Weights of a small image classifier.
Training: muon at rate 0.029, 19200 steps, batches of 128, held-out accuracy 99%.
Data: trained on stained colorectal tissue patches (NCT-CRC-HE-100K), 90422 training examples, 27.2 epochs.
Rows from block 3 of a small image classifier, named by matrix and row number. Rows with one number within an expert belong to one neuron, the router's apart. Each number is 50 + 10 x the weight over its row's rms, rounded and kept within 0 to 99. All counts start at 0.
After each expert's rows are labels from the 100 images, of 14976, where the router gives the expert most weight on average: "colour at peak" is the nearest of a few named colours to the mean colour under the peak. Only what is clearly more common there than usual is listed. The data: stained colorectal tissue patches (NCT-CRC-HE-100K). In brackets: how many of the 100.
# router: router (model.blocks.3.mlp.router.weight, 8x128, trained with AdamW), inputs 0-63
# up: expert up (model.blocks.3.mlp.up, 8x64x128), inputs 0-63
# down: expert down (model.blocks.3.mlp.down, 8x128x64, transposed), outputs 0-63

# expert 2
router.2:39 34 65 51 37 40 63 58 50 52 43 43 35 54 52 66 52 56 37 57 68 44 52 53 63 45 46 56 61 58 29 42 39 50 46 49 46 43 49 55 72 54 52 28 40 53 54 39 49 46 59 40 47 40 47 64 49 56 48 54 52 59 42 59
up.17:53 60 64 56 42 60 33 28 51 47 56 62 55 39 47 34 45 61 37 54 71 50 68 44 35 63 48 37 54 60 46 50 54 50 40 57 55 48 52 63 59 60 64 65 64 42 57 37 58 42 61 51 43 59 51 48 43 68 44 49 72 33 55 60
down.17:49 45 47 56 61 47 45 53 52 42 47 53 48 50 58 65 56 65 44 47 27 52 27 43 48 55 38 45 54 46 47 56 58 53 44 31 43 42 49 50 54 25 61 66 46 49 60 49 58 49 36 49 56 51 57 66 63 30 47 55 43 50 48 58
up.18:35 56 59 48 62 43 48 44 83 67 50 55 37 41 47 42 43 50 45 60 55 40 63 42 37 61 48 53 42 25 42 53 57 26 54 41 47 36 38 55 60 66 39 43 32 36 52 43 48 37 54 68 65 53 51 56 51 58 53 47 60 55 62 51
down.18:40 56 43 25 53 59 43 61 59 58 79 54 52 56 51 48 47 58 54 62 51 48 50 51 48 60 51 46 55 36 54 72 50 55 58 60 54 54 40 49 53 68 53 59 40 62 36 37 52 64 44 48 72 53 56 40 61 49 55 51 53 50 59 61
up.19:67 67 43 53 46 63 54 53 56 59 39 76 39 60 64 46 65 48 63 37 35 48 46 52 69 51 37 37 59 65 69 53 63 48 54 65 59 57 72 37 48 59 43 41 57 37 56 52 47 58 39 55 41 46 45 58 49 45 40 44 40 55 43 45
down.19:60 43 61 37 48 54 46 72 52 24 40 34 57 54 51 40 51 62 48 43 49 67 49 49 40 47 52 44 55 59 44 56 61 57 45 39 48 50 67 40 46 37 31 43 37 59 76 43 36 47 55 36 60 45 48 50 52 43 36 61 37 54 62 41
up.20:41 47 52 57 38 61 52 40 56 45 42 50 41 28 60 51 61 59 46 66 55 59 62 69 33 27 36 55 49 49 40 43 59 48 53 54 73 39 53 57 52 34 52 60 40 58 58 56 55 48 58 60 50 55 43 48 48 70 62 48 53 47 43 52
down.20:53 50 50 67 40 26 54 42 57 30 55 63 69 47 45 53 52 46 50 40 56 48 41 41 62 63 39 44 39 54 64 54 44 44 61 55 65 50 62 51 52 44 36 45 58 62 29 68 61 43 52 39 49 41 51 36 43 62 47 70 41 41 54 31
up.21:54 38 46 70 45 31 38 50 52 62 37 43 49 56 49 49 47 65 53 43 38 51 41 49 58 48 69 53 51 53 47 47 57 31 65 45 41 45 41 75 55 46 42 61 39 45 56 42 51 55 50 59 48 64 60 47 37 75 55 65 63 62 31 53
down.21:59 54 58 38 56 51 44 51 49 41 38 41 41 46 43 65 61 44 43 59 59 55 51 35 66 46 57 53 61 51 57 46 50 53 62 37 65 45 39 46 60 48 53 43 54 63 57 40 38 60 32 53 36 31 47 57 46 49 30 53 57 61 70 68
colour at peak: red (46); brown (41)

# expert 1
router.1:38 49 59 60 63 37 39 62 46 46 62 54 45 32 37 47 44 39 50 60 44 59 59 56 60 61 67 57 46 48 49 49 78 51 54 49 44 32 52 46 50 62 73 44 42 63 48 48 37 45 44 50 44 60 62 45 50 46 50 43 64 38 55 64
up.0:39 47 67 54 48 40 38 57 49 57 55 55 57 56 43 41 50 31 66 40 54 74 59 44 38 64 37 38 45 38 57 52 45 42 47 52 31 43 66 53 55 51 24 43 63 55 43 35 38 58 38 60 66 51 55 42 36 38 48 53 48 60 45 46
down.0:58 61 44 45 58 54 40 61 49 58 50 42 29 48 40 57 40 41 48 68 53 59 50 57 64 58 71 52 31 38 44 55 67 55 55 40 51 49 58 48 50 45 50 47 50 54 40 45 44 31 33 66 51 43 52 50 28 35 47 56 58 58 49 57
up.1:48 55 58 63 41 45 45 50 59 66 56 63 70 37 51 50 49 39 58 61 35 52 35 45 54 45 62 34 35 62 48 61 53 57 41 29 39 52 33 76 57 71 47 46 51 54 47 47 46 58 60 53 44 49 34 64 40 59 43 57 60 46 54 27
down.1:61 48 51 49 66 43 43 57 47 52 45 71 58 45 32 54 43 38 44 44 63 58 50 34 52 45 48 55 63 43 53 44 31 63 48 64 61 46 55 42 19 69 46 45 44 43 61 45 46 48 56 30 25 43 42 51 50 57 58 56 52 39 50 55
up.2:63 37 53 42 47 66 52 48 53 48 39 35 47 58 64 52 44 54 56 51 54 42 44 51 40 20 58 43 41 47 59 52 37 58 58 50 24 48 65 46 43 54 57 46 72 56 61 54 65 45 46 39 45 32 40 49 65 43 43 42 40 56 52 44
down.2:59 41 62 32 44 76 62 64 63 63 36 50 39 65 56 54 52 49 52 56 42 65 35 48 40 40 62 53 64 40 62 53 39 48 59 54 62 60 62 48 46 60 59 42 67 54 56 50 64 61 56 78 44 43 46 39 37 67 50 57 53 56 46 53
up.3:49 50 42 55 35 34 28 53 58 47 49 44 52 46 48 75 49 56 40 60 28 47 56 72 53 45 55 46 34 44 61 48 66 47 56 60 47 31 46 46 47 57 38 45 50 58 64 58 37 56 40 46 45 69 54 43 43 63 48 43 35 40 51 55
down.3:31 39 50 49 60 46 41 39 57 41 46 56 38 42 48 47 55 48 30 42 34 44 60 69 51 34 51 51 54 60 36 43 52 57 60 39 49 36 38 57 49 50 34 65 58 42 49 46 56 60 56 75 65 37 42 65 25 50 43 49 52 41 55 38
up.4:27 64 45 71 69 69 51 50 35 58 66 66 54 45 58 61 29 50 41 48 53 57 53 58 41 54 48 46 53 42 51 53 55 44 35 47 46 37 44 41 39 49 56 52 44 55 41 57 36 52 55 45 66 63 62 39 60 59 56 49 46 54 43 46
down.4:62 50 51 76 52 51 53 60 41 41 37 49 48 47 49 46 40 44 55 34 63 67 52 45 54 66 49 56 39 49 56 38 65 47 39 58 57 58 70 50 41 59 41 47 46 47 85 41 49 55 35 41 46 46 48 40 65 51 57 45 47 55 49 45
colour at peak: white (100)

# expert 3
router.3:41 43 62 55 68 66 49 40 56 44 66 46 55 37 54 41 59 43 44 47 56 47 40 35 52 32 75 46 58 64 58 64 42 48 48 53 36 58 49 52 49 48 62 60 62 57 48 63 60 62 50 53 42 49 67 54 54 27 57 46 52 51 65 60
up.17:72 43 54 30 46 43 79 51 46 56 45 49 50 39 43 40 48 33 41 47 53 54 55 61 50 50 62 56 37 58 50 53 40 66 55 50 51 55 77 48 38 56 55 70 42 44 42 36 50 34 43 59 31 46 53 64 48 44 43 48 54 57 32 35
down.17:40 50 48 36 57 48 49 53 47 45 60 43 40 47 42 55 51 61 56 43 45 46 49 58 30 45 55 47 54 60 54 79 62 45 38 40 39 51 68 61 33 65 60 50 44 51 43 52 55 27 61 70 42 55 63 46 43 34 71 47 51 77 58 56
up.18:60 50 58 47 58 57 49 64 61 54 23 31 52 49 60 46 34 53 59 45 53 58 48 45 39 46 67 37 48 38 40 47 57 35 55 44 45 39 28 49 60 54 43 47 48 34 54 46 52 43 53 73 65 45 53 58 28 58 45 39 56 52 57 64
down.18:61 37 55 38 36 49 55 48 73 57 60 65 65 68 56 53 64 53 71 46 46 50 35 34 44 42 52 54 46 49 34 45 54 45 50 49 31 38 45 38 50 53 49 45 27 58 57 35 42 46 49 67 42 52 53 36 49 54 52 45 44 69 65 52
up.19:50 53 56 46 53 56 43 56 61 48 53 53 43 53 62 26 46 61 46 57 58 56 50 46 39 36 41 54 43 51 37 68 50 53 51 49 49 38 23 27 45 70 26 47 43 46 41 54 55 47 46 68 58 57 68 64 46 54 43 57 39 55 74 61
down.19:57 37 39 45 63 49 44 52 45 60 34 53 48 53 39 48 45 58 53 67 55 40 56 54 50 59 53 51 34 54 43 47 49 56 52 69 37 51 69 64 55 52 53 44 26 34 44 24 55 51 62 34 50 64 46 47 38 53 51 40 48 58 41 60
up.20:38 62 53 64 66 61 51 64 54 61 56 71 53 60 38 46 43 39 47 53 48 53 54 37 52 41 70 61 42 76 55 56 41 43 47 42 43 59 33 68 50 53 38 63 39 27 45 40 57 53 40 55 46 64 56 54 53 60 40 57 65 55 61 34
down.20:46 58 54 38 58 63 41 50 71 34 44 35 63 49 51 51 31 51 42 50 58 38 54 46 53 43 61 47 27 38 38 71 36 38 54 53 43 39 42 47 50 60 40 56 46 48 39 30 48 44 56 38 58 50 48 55 25 34 48 64 55 53 49 38
up.21:45 36 58 58 58 57 54 64 81 47 52 61 49 32 48 59 52 64 49 25 50 60 53 42 64 54 41 36 70 50 41 41 36 54 52 58 51 51 56 58 47 54 51 53 48 60 55 38 49 50 65 43 66 52 56 52 57 58 48 50 63 50 53 54
down.21:46 60 49 30 47 35 56 39 24 43 53 28 64 40 52 54 51 37 54 46 50 47 51 52 65 48 54 59 38 62 63 48 47 39 47 46 38 52 44 47 41 39 47 48 48 55 45 63 54 53 43 45 56 65 50 55 53 35 65 63 55 50 34 60
colour at peak: grey (73)

# expert 4
router.4:52 34 40 63 42 46 50 46 50 48 66 70 52 60 64 54 58 47 57 51 65 25 42 44 51 62 48 48 68 64 49 47 44 44 62 68 60 56 56 47 48 46 69 61 40 55 56 54 42 58 59 40 65 46 39 45 58 41 37 43 43 49 65 68
up.17:45 49 42 48 59 45 36 37 39 40 43 50 49 56 72 47 52 45 49 57 52 35 62 52 44 55 51 55 44 53 57 66 50 40 42 79 49 45 23 36 42 44 33 55 52 65 47 49 55 52 58 50 63 41 47 62 67 36 40 46 54 45 45 67
down.17:46 59 52 32 39 51 64 53 50 49 46 27 49 44 70 43 53 39 53 50 44 48 42 30 42 38 42 48 57 46 60 67 43 41 54 48 61 59 47 37 31 64 50 47 66 71 52 57 52 50 50 49 40 49 42 50 75 66 48 67 27 42 44 38
up.18:55 46 54 31 59 61 51 47 54 56 51 63 49 72 60 61 42 33 52 52 28 48 29 60 38 51 48 44 53 59 59 58 30 40 37 52 53 56 41 48 54 44 55 48 52 56 33 56 42 53 52 41 44 40 31 51 53 64 54 56 45 23 33 46
down.18:57 45 71 38 56 34 53 42 50 56 60 57 28 54 38 36 42 27 46 50 47 58 43 31 48 39 43 58 45 50 37 36 46 62 68 49 37 42 47 65 68 52 67 60 55 49 55 37 40 47 41 45 47 46 44 51 66 51 63 45 50 56 52 58
up.19:80 56 48 53 51 51 67 57 59 50 41 63 45 76 54 46 40 41 48 41 34 45 36 56 39 31 53 32 46 53 34 38 31 47 46 50 44 46 31 42 61 61 52 43 64 47 62 40 45 44 52 68 47 58 48 45 47 63 64 34 52 56 52 34
down.19:54 58 62 68 30 43 56 72 49 50 68 48 59 56 62 59 35 57 65 65 32 42 72 52 42 49 42 50 38 59 44 57 42 68 50 49 59 32 45 49 53 53 60 33 43 42 45 46 55 59 45 58 54 39 46 58 68 51 45 43 58 66 42 47
up.20:61 41 47 42 59 54 47 45 31 44 32 53 52 50 74 57 40 50 41 42 40 50 34 61 45 43 69 47 59 47 37 68 61 45 48 50 44 53 37 41 39 63 45 50 70 35 45 48 40 52 37 52 42 37 52 67 50 64 53 54 45 31 44 41
down.20:65 41 69 42 46 42 43 52 41 64 55 64 52 54 61 50 38 47 52 36 49 58 48 48 43 33 50 50 60 52 49 35 30 68 48 56 62 40 52 40 58 42 48 39 39 37 52 49 61 48 38 60 56 62 63 48 31 38 55 63 45 52 39 47
up.21:58 44 58 47 64 51 44 43 46 63 53 20 52 53 59 46 54 38 47 47 56 57 40 34 51 62 61 40 53 60 64 53 57 42 40 54 44 38 39 48 70 53 32 54 60 54 51 62 48 52 56 41 51 76 57 66 62 48 59 47 69 42 52 69
down.21:49 53 43 49 71 66 19 34 51 52 60 38 48 47 45 48 64 49 62 59 56 42 58 50 57 53 62 47 42 53 38 61 50 50 46 51 46 49 51 49 44 19 33 52 38 37 45 51 49 58 31 61 48 64 54 48 50 48 38 42 43 45 54 57
colour at peak: pink (96)

# expert 7
router.7:57 53 40 45 49 50 37 36 60 34 65 78 45 47 43 39 57 63 42 57 53 47 57 36 43 56 50 51 60 60 56 61 42 54 53 60 48 62 65 52 51 41 66 62 52 53 53 54 52 50 67 33 46 57 39 32 48 46 42 55 37 59 42 31
up.17:60 50 52 50 56 51 25 62 55 40 41 61 44 51 45 51 28 40 55 36 51 51 54 53 50 33 46 49 59 57 34 43 54 57 50 66 50 40 55 57 64 56 43 49 43 48 33 52 62 57 38 41 58 71 52 56 57 52 66 48 47 41 56 43
down.17:43 34 40 51 56 64 51 58 55 33 60 45 42 44 51 65 38 46 64 28 47 44 56 52 53 49 51 42 32 42 68 37 42 46 33 51 47 58 44 51 72 44 54 39 56 39 53 52 49 55 54 44 55 62 37 48 49 49 50 46 36 55 50 54
up.18:35 59 56 74 53 56 46 63 58 38 49 39 64 38 57 45 44 41 48 56 51 53 40 57 57 50 63 55 56 50 36 72 43 42 50 35 43 44 48 65 47 39 54 50 38 41 33 62 67 59 47 53 54 53 47 40 49 58 42 40 55 45 52 37
down.18:41 50 51 38 61 54 39 71 62 57 63 40 49 47 43 55 39 54 56 50 70 38 45 60 47 37 53 66 46 53 55 41 40 41 45 52 52 47 60 38 63 63 59 45 46 65 44 37 46 21 49 59 43 49 63 43 40 37 37 45 36 44 55 35
up.19:37 63 61 29 42 49 55 33 30 57 56 62 49 21 62 45 39 49 39 50 43 58 62 63 51 28 38 59 45 55 65 65 49 55 59 61 53 39 57 44 37 54 42 42 62 50 58 60 54 56 43 42 45 70 56 39 41 40 44 55 40 50 41 35
down.19:52 42 44 54 42 46 52 59 44 39 64 48 33 34 71 42 57 47 51 47 33 41 46 44 51 60 39 47 58 50 70 48 72 49 40 47 60 48 54 61 43 51 43 46 58 53 40 53 49 55 49 42 41 47 59 63 66 54 53 49 37 35 46 52
up.20:56 57 41 64 46 61 56 46 43 68 53 54 42 38 53 65 34 48 41 64 43 52 41 60 47 53 51 51 16 43 54 40 46 53 71 46 52 26 41 43 49 34 44 50 52 52 44 53 67 41 66 66 72 41 39 56 41 54 54 42 44 54 63 60
down.20:54 58 39 42 31 68 52 35 61 63 71 41 37 45 48 73 47 35 47 47 39 53 62 47 47 50 38 56 46 61 63 61 48 46 46 43 73 51 42 55 62 71 38 29 46 54 52 55 35 55 54 46 39 56 33 32 57 39 58 40 37 53 45 40
up.21:59 53 63 50 51 65 56 49 52 47 29 65 50 27 49 45 62 37 37 48 41 55 65 54 54 46 56 53 55 48 55 53 66 48 62 48 69 45 52 61 50 55 55 43 54 53 51 39 58 44 42 53 47 43 32 45 55 72 35 48 40 54 37 38
down.21:52 47 47 40 62 39 55 44 64 53 64 44 26 60 53 30 46 67 38 45 40 55 68 47 53 49 47 55 45 43 60 42 51 47 60 62 31 53 63 46 57 63 41 38 48 54 52 38 61 60 50 39 49 35 58 49 54 56 31 59 52 70 43 52
colour at peak: pink (90)

# expert 0
router.0:52 42 50 59 43 56 43 42 44 34 69 53 49 57 41 49 55 66 62 49 53 36 43 39 59 59 55 52 41 47 61 40 41 54 77 63 61 58 59 35 49 49 62 60 38 67 53 43 43 61 72 53 51 45 37 56 57 53 49 54 42 44 41 61
up.17:46 62 52 33 50 71 52 45 57 74 49 55 47 50 47 63 41 50 31 60 30 58 59 53 38 41 53 61 51 48 59 47 49 66 59 43 63 34 40 71 56 48 63 57 49 45 53 24 49 28 32 40 50 48 25 41 52 44 38 49 64 59 40 46
down.17:61 53 49 41 41 60 45 46 43 45 47 59 39 54 59 50 51 54 44 44 27 34 41 55 60 41 68 60 34 57 56 54 48 52 49 60 43 36 48 58 54 48 48 35 60 49 61 48 55 30 45 60 75 62 44 39 52 46 56 45 45 51 61 32
up.18:49 54 49 54 40 58 72 50 36 63 39 57 62 47 72 59 43 49 66 67 39 52 47 53 54 44 67 58 41 42 37 51 53 54 68 51 59 66 66 66 65 66 40 59 31 55 42 56 57 40 51 57 42 52 39 41 49 54 49 54 57 55 57 40
down.18:37 53 52 45 50 60 48 62 38 65 50 51 58 51 58 57 44 37 57 50 48 64 46 46 35 58 42 46 55 46 58 42 58 50 57 34 55 54 55 51 64 53 38 55 42 44 39 34 36 48 51 64 68 53 59 61 40 57 62 54 60 53 50 48
up.19:39 56 43 54 34 31 55 40 43 55 67 40 56 44 66 43 47 32 74 50 40 45 53 64 56 53 41 56 32 46 59 54 66 47 52 63 43 61 39 46 46 67 38 47 43 44 46 53 42 47 49 47 48 56 50 57 56 56 54 47 58 39 47 35
down.19:49 46 58 41 43 56 63 44 51 34 28 51 63 36 55 54 47 44 48 45 48 69 43 44 59 34 43 52 69 71 76 56 49 39 55 40 47 62 51 50 53 56 42 43 47 48 44 40 67 42 39 64 46 42 40 49 28 39 56 53 53 57 34 57
up.20:55 53 56 42 47 72 63 59 57 49 50 54 48 41 47 18 53 46 52 46 58 56 65 46 50 49 49 59 52 60 51 54 52 35 59 51 59 41 29 49 37 66 61 57 54 58 53 37 71 47 36 68 47 52 54 57 42 60 60 49 74 64 53 59
down.20:55 47 42 46 55 36 45 38 47 54 49 43 41 62 50 59 59 51 52 55 52 49 56 41 61 35 56 49 46 52 44 46 48 53 46 46 44 57 37 51 58 53 53 45 60 34 39 53 63 64 56 51 41 51 53 56 58 45 61 50 59 70 31 53
up.21:56 53 56 39 60 44 38 70 60 54 49 41 51 43 59 55 72 44 25 50 38 42 41 38 52 55 28 46 53 48 56 45 52 45 66 52 67 34 41 56 57 25 45 53 49 53 42 56 56 54 48 54 60 65 34 48 50 49 49 53 40 42 55 61
down.21:66 48 77 55 47 40 53 56 48 47 48 50 47 56 55 54 47 37 53 46 47 29 40 44 56 46 72 57 49 45 55 41 50 44 64 46 52 67 46 47 68 31 52 47 61 42 26 48 56 43 56 37 64 36 51 62 62 48 40 54 65 50 54 61
colour at peak: brown (88)

# expert 5
router.5:66 32 42 55 48 45 52 50 40 36 46 58 44 73 40 47 57 49 51 49 46 31 39 42 53 45 44 53 48 56 46 37 44 43 65 70 66 61 53 36 54 20 54 66 54 72 42 48 34 52 64 51 46 40 50 50 52 53 38 60 53 65 50 42
up.17:61 50 42 47 46 55 57 34 63 56 35 47 55 55 59 55 50 56 60 61 20 54 36 72 52 27 35 46 31 41 45 58 48 64 47 56 40 56 50 40 53 60 49 36 48 43 49 45 31 63 48 41 51 62 54 34 40 47 47 50 37 51 52 41
down.17:56 39 58 38 51 37 63 44 54 38 66 58 57 45 61 53 59 38 52 58 61 36 54 51 46 54 56 47 62 53 43 57 54 36 53 52 53 62 56 48 41 55 37 47 50 43 48 64 42 50 71 47 54 72 67 45 76 56 50 53 55 57 42 63
up.18:69 38 52 38 47 47 47 44 52 61 37 45 34 57 58 49 50 51 60 42 54 47 45 42 47 47 52 56 50 50 50 41 64 40 49 52 39 51 52 58 58 58 29 54 50 42 53 54 36 17 60 56 54 49 48 59 43 25 49 65 54 62 46 63
down.18:63 71 51 36 47 60 62 60 52 58 39 62 47 50 54 35 45 56 46 35 51 73 58 55 75 45 52 55 73 44 60 51 45 51 52 50 44 38 43 49 61 65 41 60 56 40 52 57 34 39 38 58 43 41 48 59 44 57 63 47 50 44 50 56
up.19:34 39 51 49 70 42 40 43 59 49 64 33 51 47 62 70 54 50 50 51 49 48 58 60 42 45 46 61 67 21 46 53 43 40 53 58 50 56 55 47 44 52 50 43 49 52 49 66 38 42 45 74 46 63 66 57 45 49 60 48 53 43 49 39
down.19:45 58 58 61 46 31 41 58 46 54 64 45 55 54 50 55 43 49 44 65 58 44 60 48 52 57 32 54 44 53 62 61 52 51 55 53 60 37 52 39 51 47 37 27 59 58 59 57 50 51 29 45 43 37 51 57 37 70 48 31 28 56 61 59
up.20:58 50 51 64 54 51 52 52 51 47 33 43 61 62 41 59 35 38 53 59 39 59 29 45 55 77 50 40 45 35 45 44 51 48 50 43 46 40 46 68 64 33 43 46 51 54 27 44 63 41 44 66 53 51 44 45 55 56 56 37 70 58 53 44
down.20:45 43 49 41 64 54 27 53 34 48 47 48 61 54 42 52 45 71 48 40 53 68 39 28 52 48 46 52 42 49 43 52 42 61 56 46 48 45 35 42 57 60 46 54 52 63 43 32 45 49 39 41 55 61 66 69 26 37 43 59 36 47 42 57
up.21:48 52 34 34 55 58 47 56 42 40 36 45 46 58 48 41 29 53 38 56 39 49 47 58 38 54 51 64 59 52 52 49 33 63 42 38 48 48 61 47 45 46 40 40 59 48 39 40 42 43 55 62 56 62 45 44 45 39 52 39 50 38 47 58
down.21:49 58 60 46 47 58 50 39 58 54 65 60 58 51 52 34 61 52 72 32 62 53 52 42 54 52 66 54 44 55 42 56 44 55 66 43 40 48 47 48 41 47 57 60 49 61 50 71 40 49 65 51 38 48 36 52 45 58 55 74 45 50 49 53
colour at peak: brown (58); purple (25)

# expert 6
router.6:61 34 45 60 30 45 46 42 60 50 64 55 47 59 51 32 57 53 52 50 43 50 37 54 54 52 38 52 57 64 51 35 41 29 61 56 64 56 56 48 64 40 49 74 50 64 42 55 53 68 69 58 54 49 47 49 52 54 44 66 40 54 36 49
up.17:48 65 47 39 51 56 50 60 46 64 63 46 55 53 49 37 56 37 57 36 47 47 39 44 43 41 55 58 61 48 55 55 54 58 48 53 45 45 61 67 56 57 39 45 49 33 31 35 62 44 52 52 39 60 60 42 71 55 45 44 69 50 42 46
down.17:38 55 74 53 33 44 56 38 58 42 44 42 32 59 60 32 48 76 49 34 45 45 42 45 71 47 46 60 45 51 50 62 61 51 54 62 41 52 49 61 52 50 49 55 45 37 54 61 56 41 41 62 48 48 41 52 60 47 43 27 45 40 65 48
up.18:67 38 49 42 46 46 56 54 54 38 29 68 47 43 51 50 55 43 53 74 43 45 40 53 56 39 64 50 52 41 47 43 47 58 52 41 60 62 51 61 56 39 65 52 47 45 57 54 46 55 60 49 47 57 30 63 76 68 49 37 53 30 50 51
down.18:49 61 44 49 15 43 51 62 57 59 36 53 77 55 37 50 48 73 49 40 61 48 57 59 54 51 58 47 52 40 28 50 68 55 47 40 51 51 62 55 50 38 63 63 33 47 57 39 38 56 52 46 36 45 49 59 29 38 57 52 59 64 53 54
up.19:58 55 50 52 45 48 42 58 49 56 44 40 59 54 56 49 50 41 52 52 53 50 38 35 43 60 57 37 38 45 40 60 45 42 49 43 60 55 44 48 58 19 48 74 54 35 42 55 42 52 53 61 53 54 56 52 40 57 50 48 44 39 60 46
down.19:51 65 54 47 45 57 42 47 26 44 51 44 44 49 39 61 56 63 69 49 50 70 21 35 52 63 46 37 47 46 34 49 34 50 63 50 34 46 50 39 54 41 52 53 58 55 38 72 42 63 52 40 58 62 49 54 64 58 54 47 68 49 46 69
up.20:53 59 40 50 38 65 72 47 51 58 64 27 55 50 70 54 54 48 59 55 45 45 53 44 70 46 26 52 48 39 39 51 38 41 60 63 55 43 49 44 56 49 38 44 44 59 38 72 54 54 62 67 59 50 57 58 41 43 45 44 32 47 35 49
down.20:35 53 44 45 39 42 54 31 66 42 63 43 56 56 52 70 40 51 53 41 53 49 35 47 60 58 39 37 45 48 41 55 65 36 38 45 46 63 55 41 42 55 38 56 57 51 30 49 47 44 48 54 49 52 66 38 35 56 61 56 27 59 63 39
up.21:50 65 65 65 38 41 66 38 54 55 63 66 60 47 59 56 39 60 44 36 37 68 60 54 52 35 55 45 41 58 52 61 59 61 48 29 42 30 57 47 45 58 59 50 38 47 44 49 43 58 38 39 34 53 57 53 31 53 46 61 44 46 68 52
down.21:46 49 81 44 56 49 39 38 55 64 35 52 50 63 54 59 52 42 43 39 56 30 47 49 35 73 55 57 53 47 56 33 39 50 45 65 44 62 60 63 50 47 44 49 48 59 60 69 38 47 64 37 62 41 66 47 58 52 56 54 50 41 44 50
colour at peak: pink (99)