config = dict(
    model='image classifier',
    orthogonalizer='newton_schulz_5',
    grad_clip=1.0,
)
Rows from block 7 of a small image classifier, named by matrix and row number. Rows with one number within an expert belong to one neuron, the router's apart. Each number is 500 + 50 x the weight over its row's rms, rounded and kept within 0 to 999. All counts start at 0. Numbers have three digits each. After the name is the row's rms in percent of the matrix's.
Before each expert's rows are labels from the 100 images, of 14976, where the router gives the expert most weight on average: "responds to" is what is common among them. Only what is clearly more common there than usual is listed. The data: stained colorectal tissue patches (NCT-CRC-HE-100K).
# router: router (model.blocks.7.mlp.router.weight, 8x256, trained with AdamW), inputs 86-171
# up: expert up (model.blocks.7.mlp.up, 8x128x256), inputs 86-171
# down: expert down (model.blocks.7.mlp.down, 8x256x128, transposed), outputs 86-171

# expert 0
responds to: tissue: tumour epithelium
router.0 094:526560442455507608521528512514534544552488471470492483597556427533432557515533551566442551514435440497511563396466448492525591596455449456435478440495526571473608514504521443545531512470406363520572449593518575479457454443516417579560511522574433541505475480
up.9 125:529478503538451506517510438532546519582460449579515581490511508495548447472542534541571460517517430533540407384464475447490547515497429410543518464435501524494515494485582453533439531551305519546502535502540528572455456585467521600475497412493482537507432490
down.9 114:461483393526443523506510542457515477482483585513574448460544468487590526487548596452475538546456502586507439454522594494446429533498549486384494429583570375535500484498438535484520475545516494463492514545528441412431470505467512461569487556539541480497507512
up.10 098:482531445452470578474502428626435503515486552425537581445455505545467420661477508426559542618607529551541480457482479498500452476499506408553494447486512493531463535515442506483552551527614445534463471575501474501532488450484484521465490408525482497551454477
down.10 093:485604463445511536582507399554532430468537564495467487509473490497516593496563402487522403508504521445366441376562497491475450523424445524517453497448458436482446464497473428603554595512398550450520386509525507528459583539530516425520505582534517596452497400
up.11 112:532501401441581484513438512573570518509419488579519523614496546476482541405496480535569528533467474503496459433449451423533412526510488373555468441529548501503510411471527446447505428543353555460469517479475465529421474462580555595567583539576476541494464496
down.11 107:476537504501517482504487555511497514547532510335525535472468562484432628525543527537485544402502468494525524482460584515525608589511446431519484437402532523520478464549552518485526541523478460571516537581503594521455471572467491419499495424474569451435460461

# expert 3
responds to: tissue: smooth muscle
router.3 106:604482499442511527515472526525453465453548430522521496448406494545527544505643463555589401547578551537491509474459505453484524484473482474494593468394560450464431624493491485521547482564424501446515453488395512471474469461438418512595478424560510592519601496
up.9 108:544557488526528579440472406537576520582480577519491596525519512497460484563579400494409582550519464546489549522478504511531402559493501414446523438580466534481560436485495506431521427483571408461604507447488503594519487366508419549533426496484520405480444553
down.9 101:549616551506505583517511472523491507481441458527442570438452500552569490488470429515489476484516406541489533485461437511555518553451391558494491531564520490545534452481586478521413567528471464556456425575545464411455545413589530438445549547460545475492405475
up.10 099:513493466521498458438522520489455550540426552570458452392420441535497456583559424533481573472524590543499483535430579568437522440462465544527470447460441523546497602489554551444575585540522521441492538480451478573605430434591473557453495511499543544500556536
down.10 104:526495537472445442506380521547505482480502424511540550533493585501561538492547542502535564588463418573509528574535523486501508487524462505512474433474526433460566431462529485485505445528518478537572417542552489462526545517419416473430470578526474410493478578
up.11 090:445434448438487414517574456467459474489486489404447514457489526525513525562508508545441370576524544459419509406420532493513533554571511451442396555503489487445474458510508467510488516555537483516485382415525467494589509444425523521406550530444553534522462506
down.11 101:408519539527500462498487425462521491510507480542569463495490618539475536536450561420504526493423543465430573490576488458493462480530416523430494447539573510495432527513445510429551478516517523482495537473554455453468475497478468532531565585495477542402545536

# expert 6
responds to: tissue: debris
router.6 103:564434448508479452489531566612515569588609475568550512526534502562445498401503512548516488448487590481388529540548574466437598503546480471474517381505452515478575507442492541573565534549544476505448416439479538412495376499541461466467582565492452512577507515
up.27 094:622580585412483419599531520583486451514524537502553569641646445505496535441518420434442418496447419497527438512508491447457492523469466459564522460480441493485536569563462503481585499509555526513499596517506503639427483519553512514458546365509453480459523504
down.27 092:585514452493520418419373529533492404476512526469504527446519465577559608447432459558505480506435488503424558567519607464534428494585492461494439489537471486450482498479455487566524518508444425578582506543517449467450435453594560570476512365429489547513482481
up.28 090:504458493524534447557541476545433480574530411526459435500487542499477529630474474452577537561468466539582546449543539531508493470544508434553558504524579560432506479526489492403453467459433536448550535385447484539594553451564457482531463550454529438412432493
down.28 091:538486474482508598408555443520438514523459442405495470414534474517575533482540517489404617549434562457476508497517449423486507437547499505496521503553524591504520499560492643493477579575540437471512466482454464494544568545468471537428478514529584407442403509
up.29 099:511545556422500521497458511501468564508531528502438459435495526519501463557433443488563420463556506448417442544596514525567428439540459532465472565507526455523397464508485475506532477424543479463490505518397555543485556489503547445517520523597448392491558609
down.29 099:458566516395496575482449482445556496518573528505440525615511483460535483461485454402537615423516476483483451497452569547618462510429522513489418474431512422593453477579474488523520527507564518546511458484529585522496525549478478538550466470436543562449498503

# expert 4
responds to: tissue: adipose tissue
router.4 089:425473488340469558422428534448538497501466437532485523491511571484418534436451530489508494389493544447429477544593434511506499490571524447534361523471534516477472488500521476534517531473576521538546548442574453455519585566359479572456439559521522587518489521
up.9 100:564467505585436555483522466500534541503452476500505489404554544528512558468451521499469429443433534532468434464556452514545404554493459445517448467489517490531351461519510466491548379494489547603508454521420544452471515504570555517459495500587523522521451479
down.9 110:476431461429555502519452536514469504429469540534436532492552583560497464524513518568399528537411515438488560565525450565394530500477533295513435509495468503569478470465520412580470518486508426518529520465479484510478623595447404441502437596529443442531462512
up.10 105:532551544605477629418511482568488477519535535411467568472565505522485454578456540493516505525547410586525634546560487508515462442492451392433492492418532493497554450553465554555522509499508588542551572511563496445548501538409498409477470500502499380486486527
down.10 106:477435484527587482516528516427554478559528459494522438520427502491517512502486441533454502543561463510424493442476544548463540443525465483534476437539444474465441492428506540406445535598590507543470527477510509487499528490494584510451495484396487477428534510
up.11 104:450587499462524537432445424546588639540624503505487559592487490489471457539550635508524526586458545502516402478426523516501429494445402509604492513451567417492513412590491469381462537443411416458556514507476527528491442536509552430541486504473487545528561511
down.11 095:532565463572504527530592527458493479467505454493512522426477574507479423489514511550474513584520517527446586503502418530404616487499439462544552507532416512478457536430626445513490521568500483531545508560478492489442489394400404471535458365558479537541427499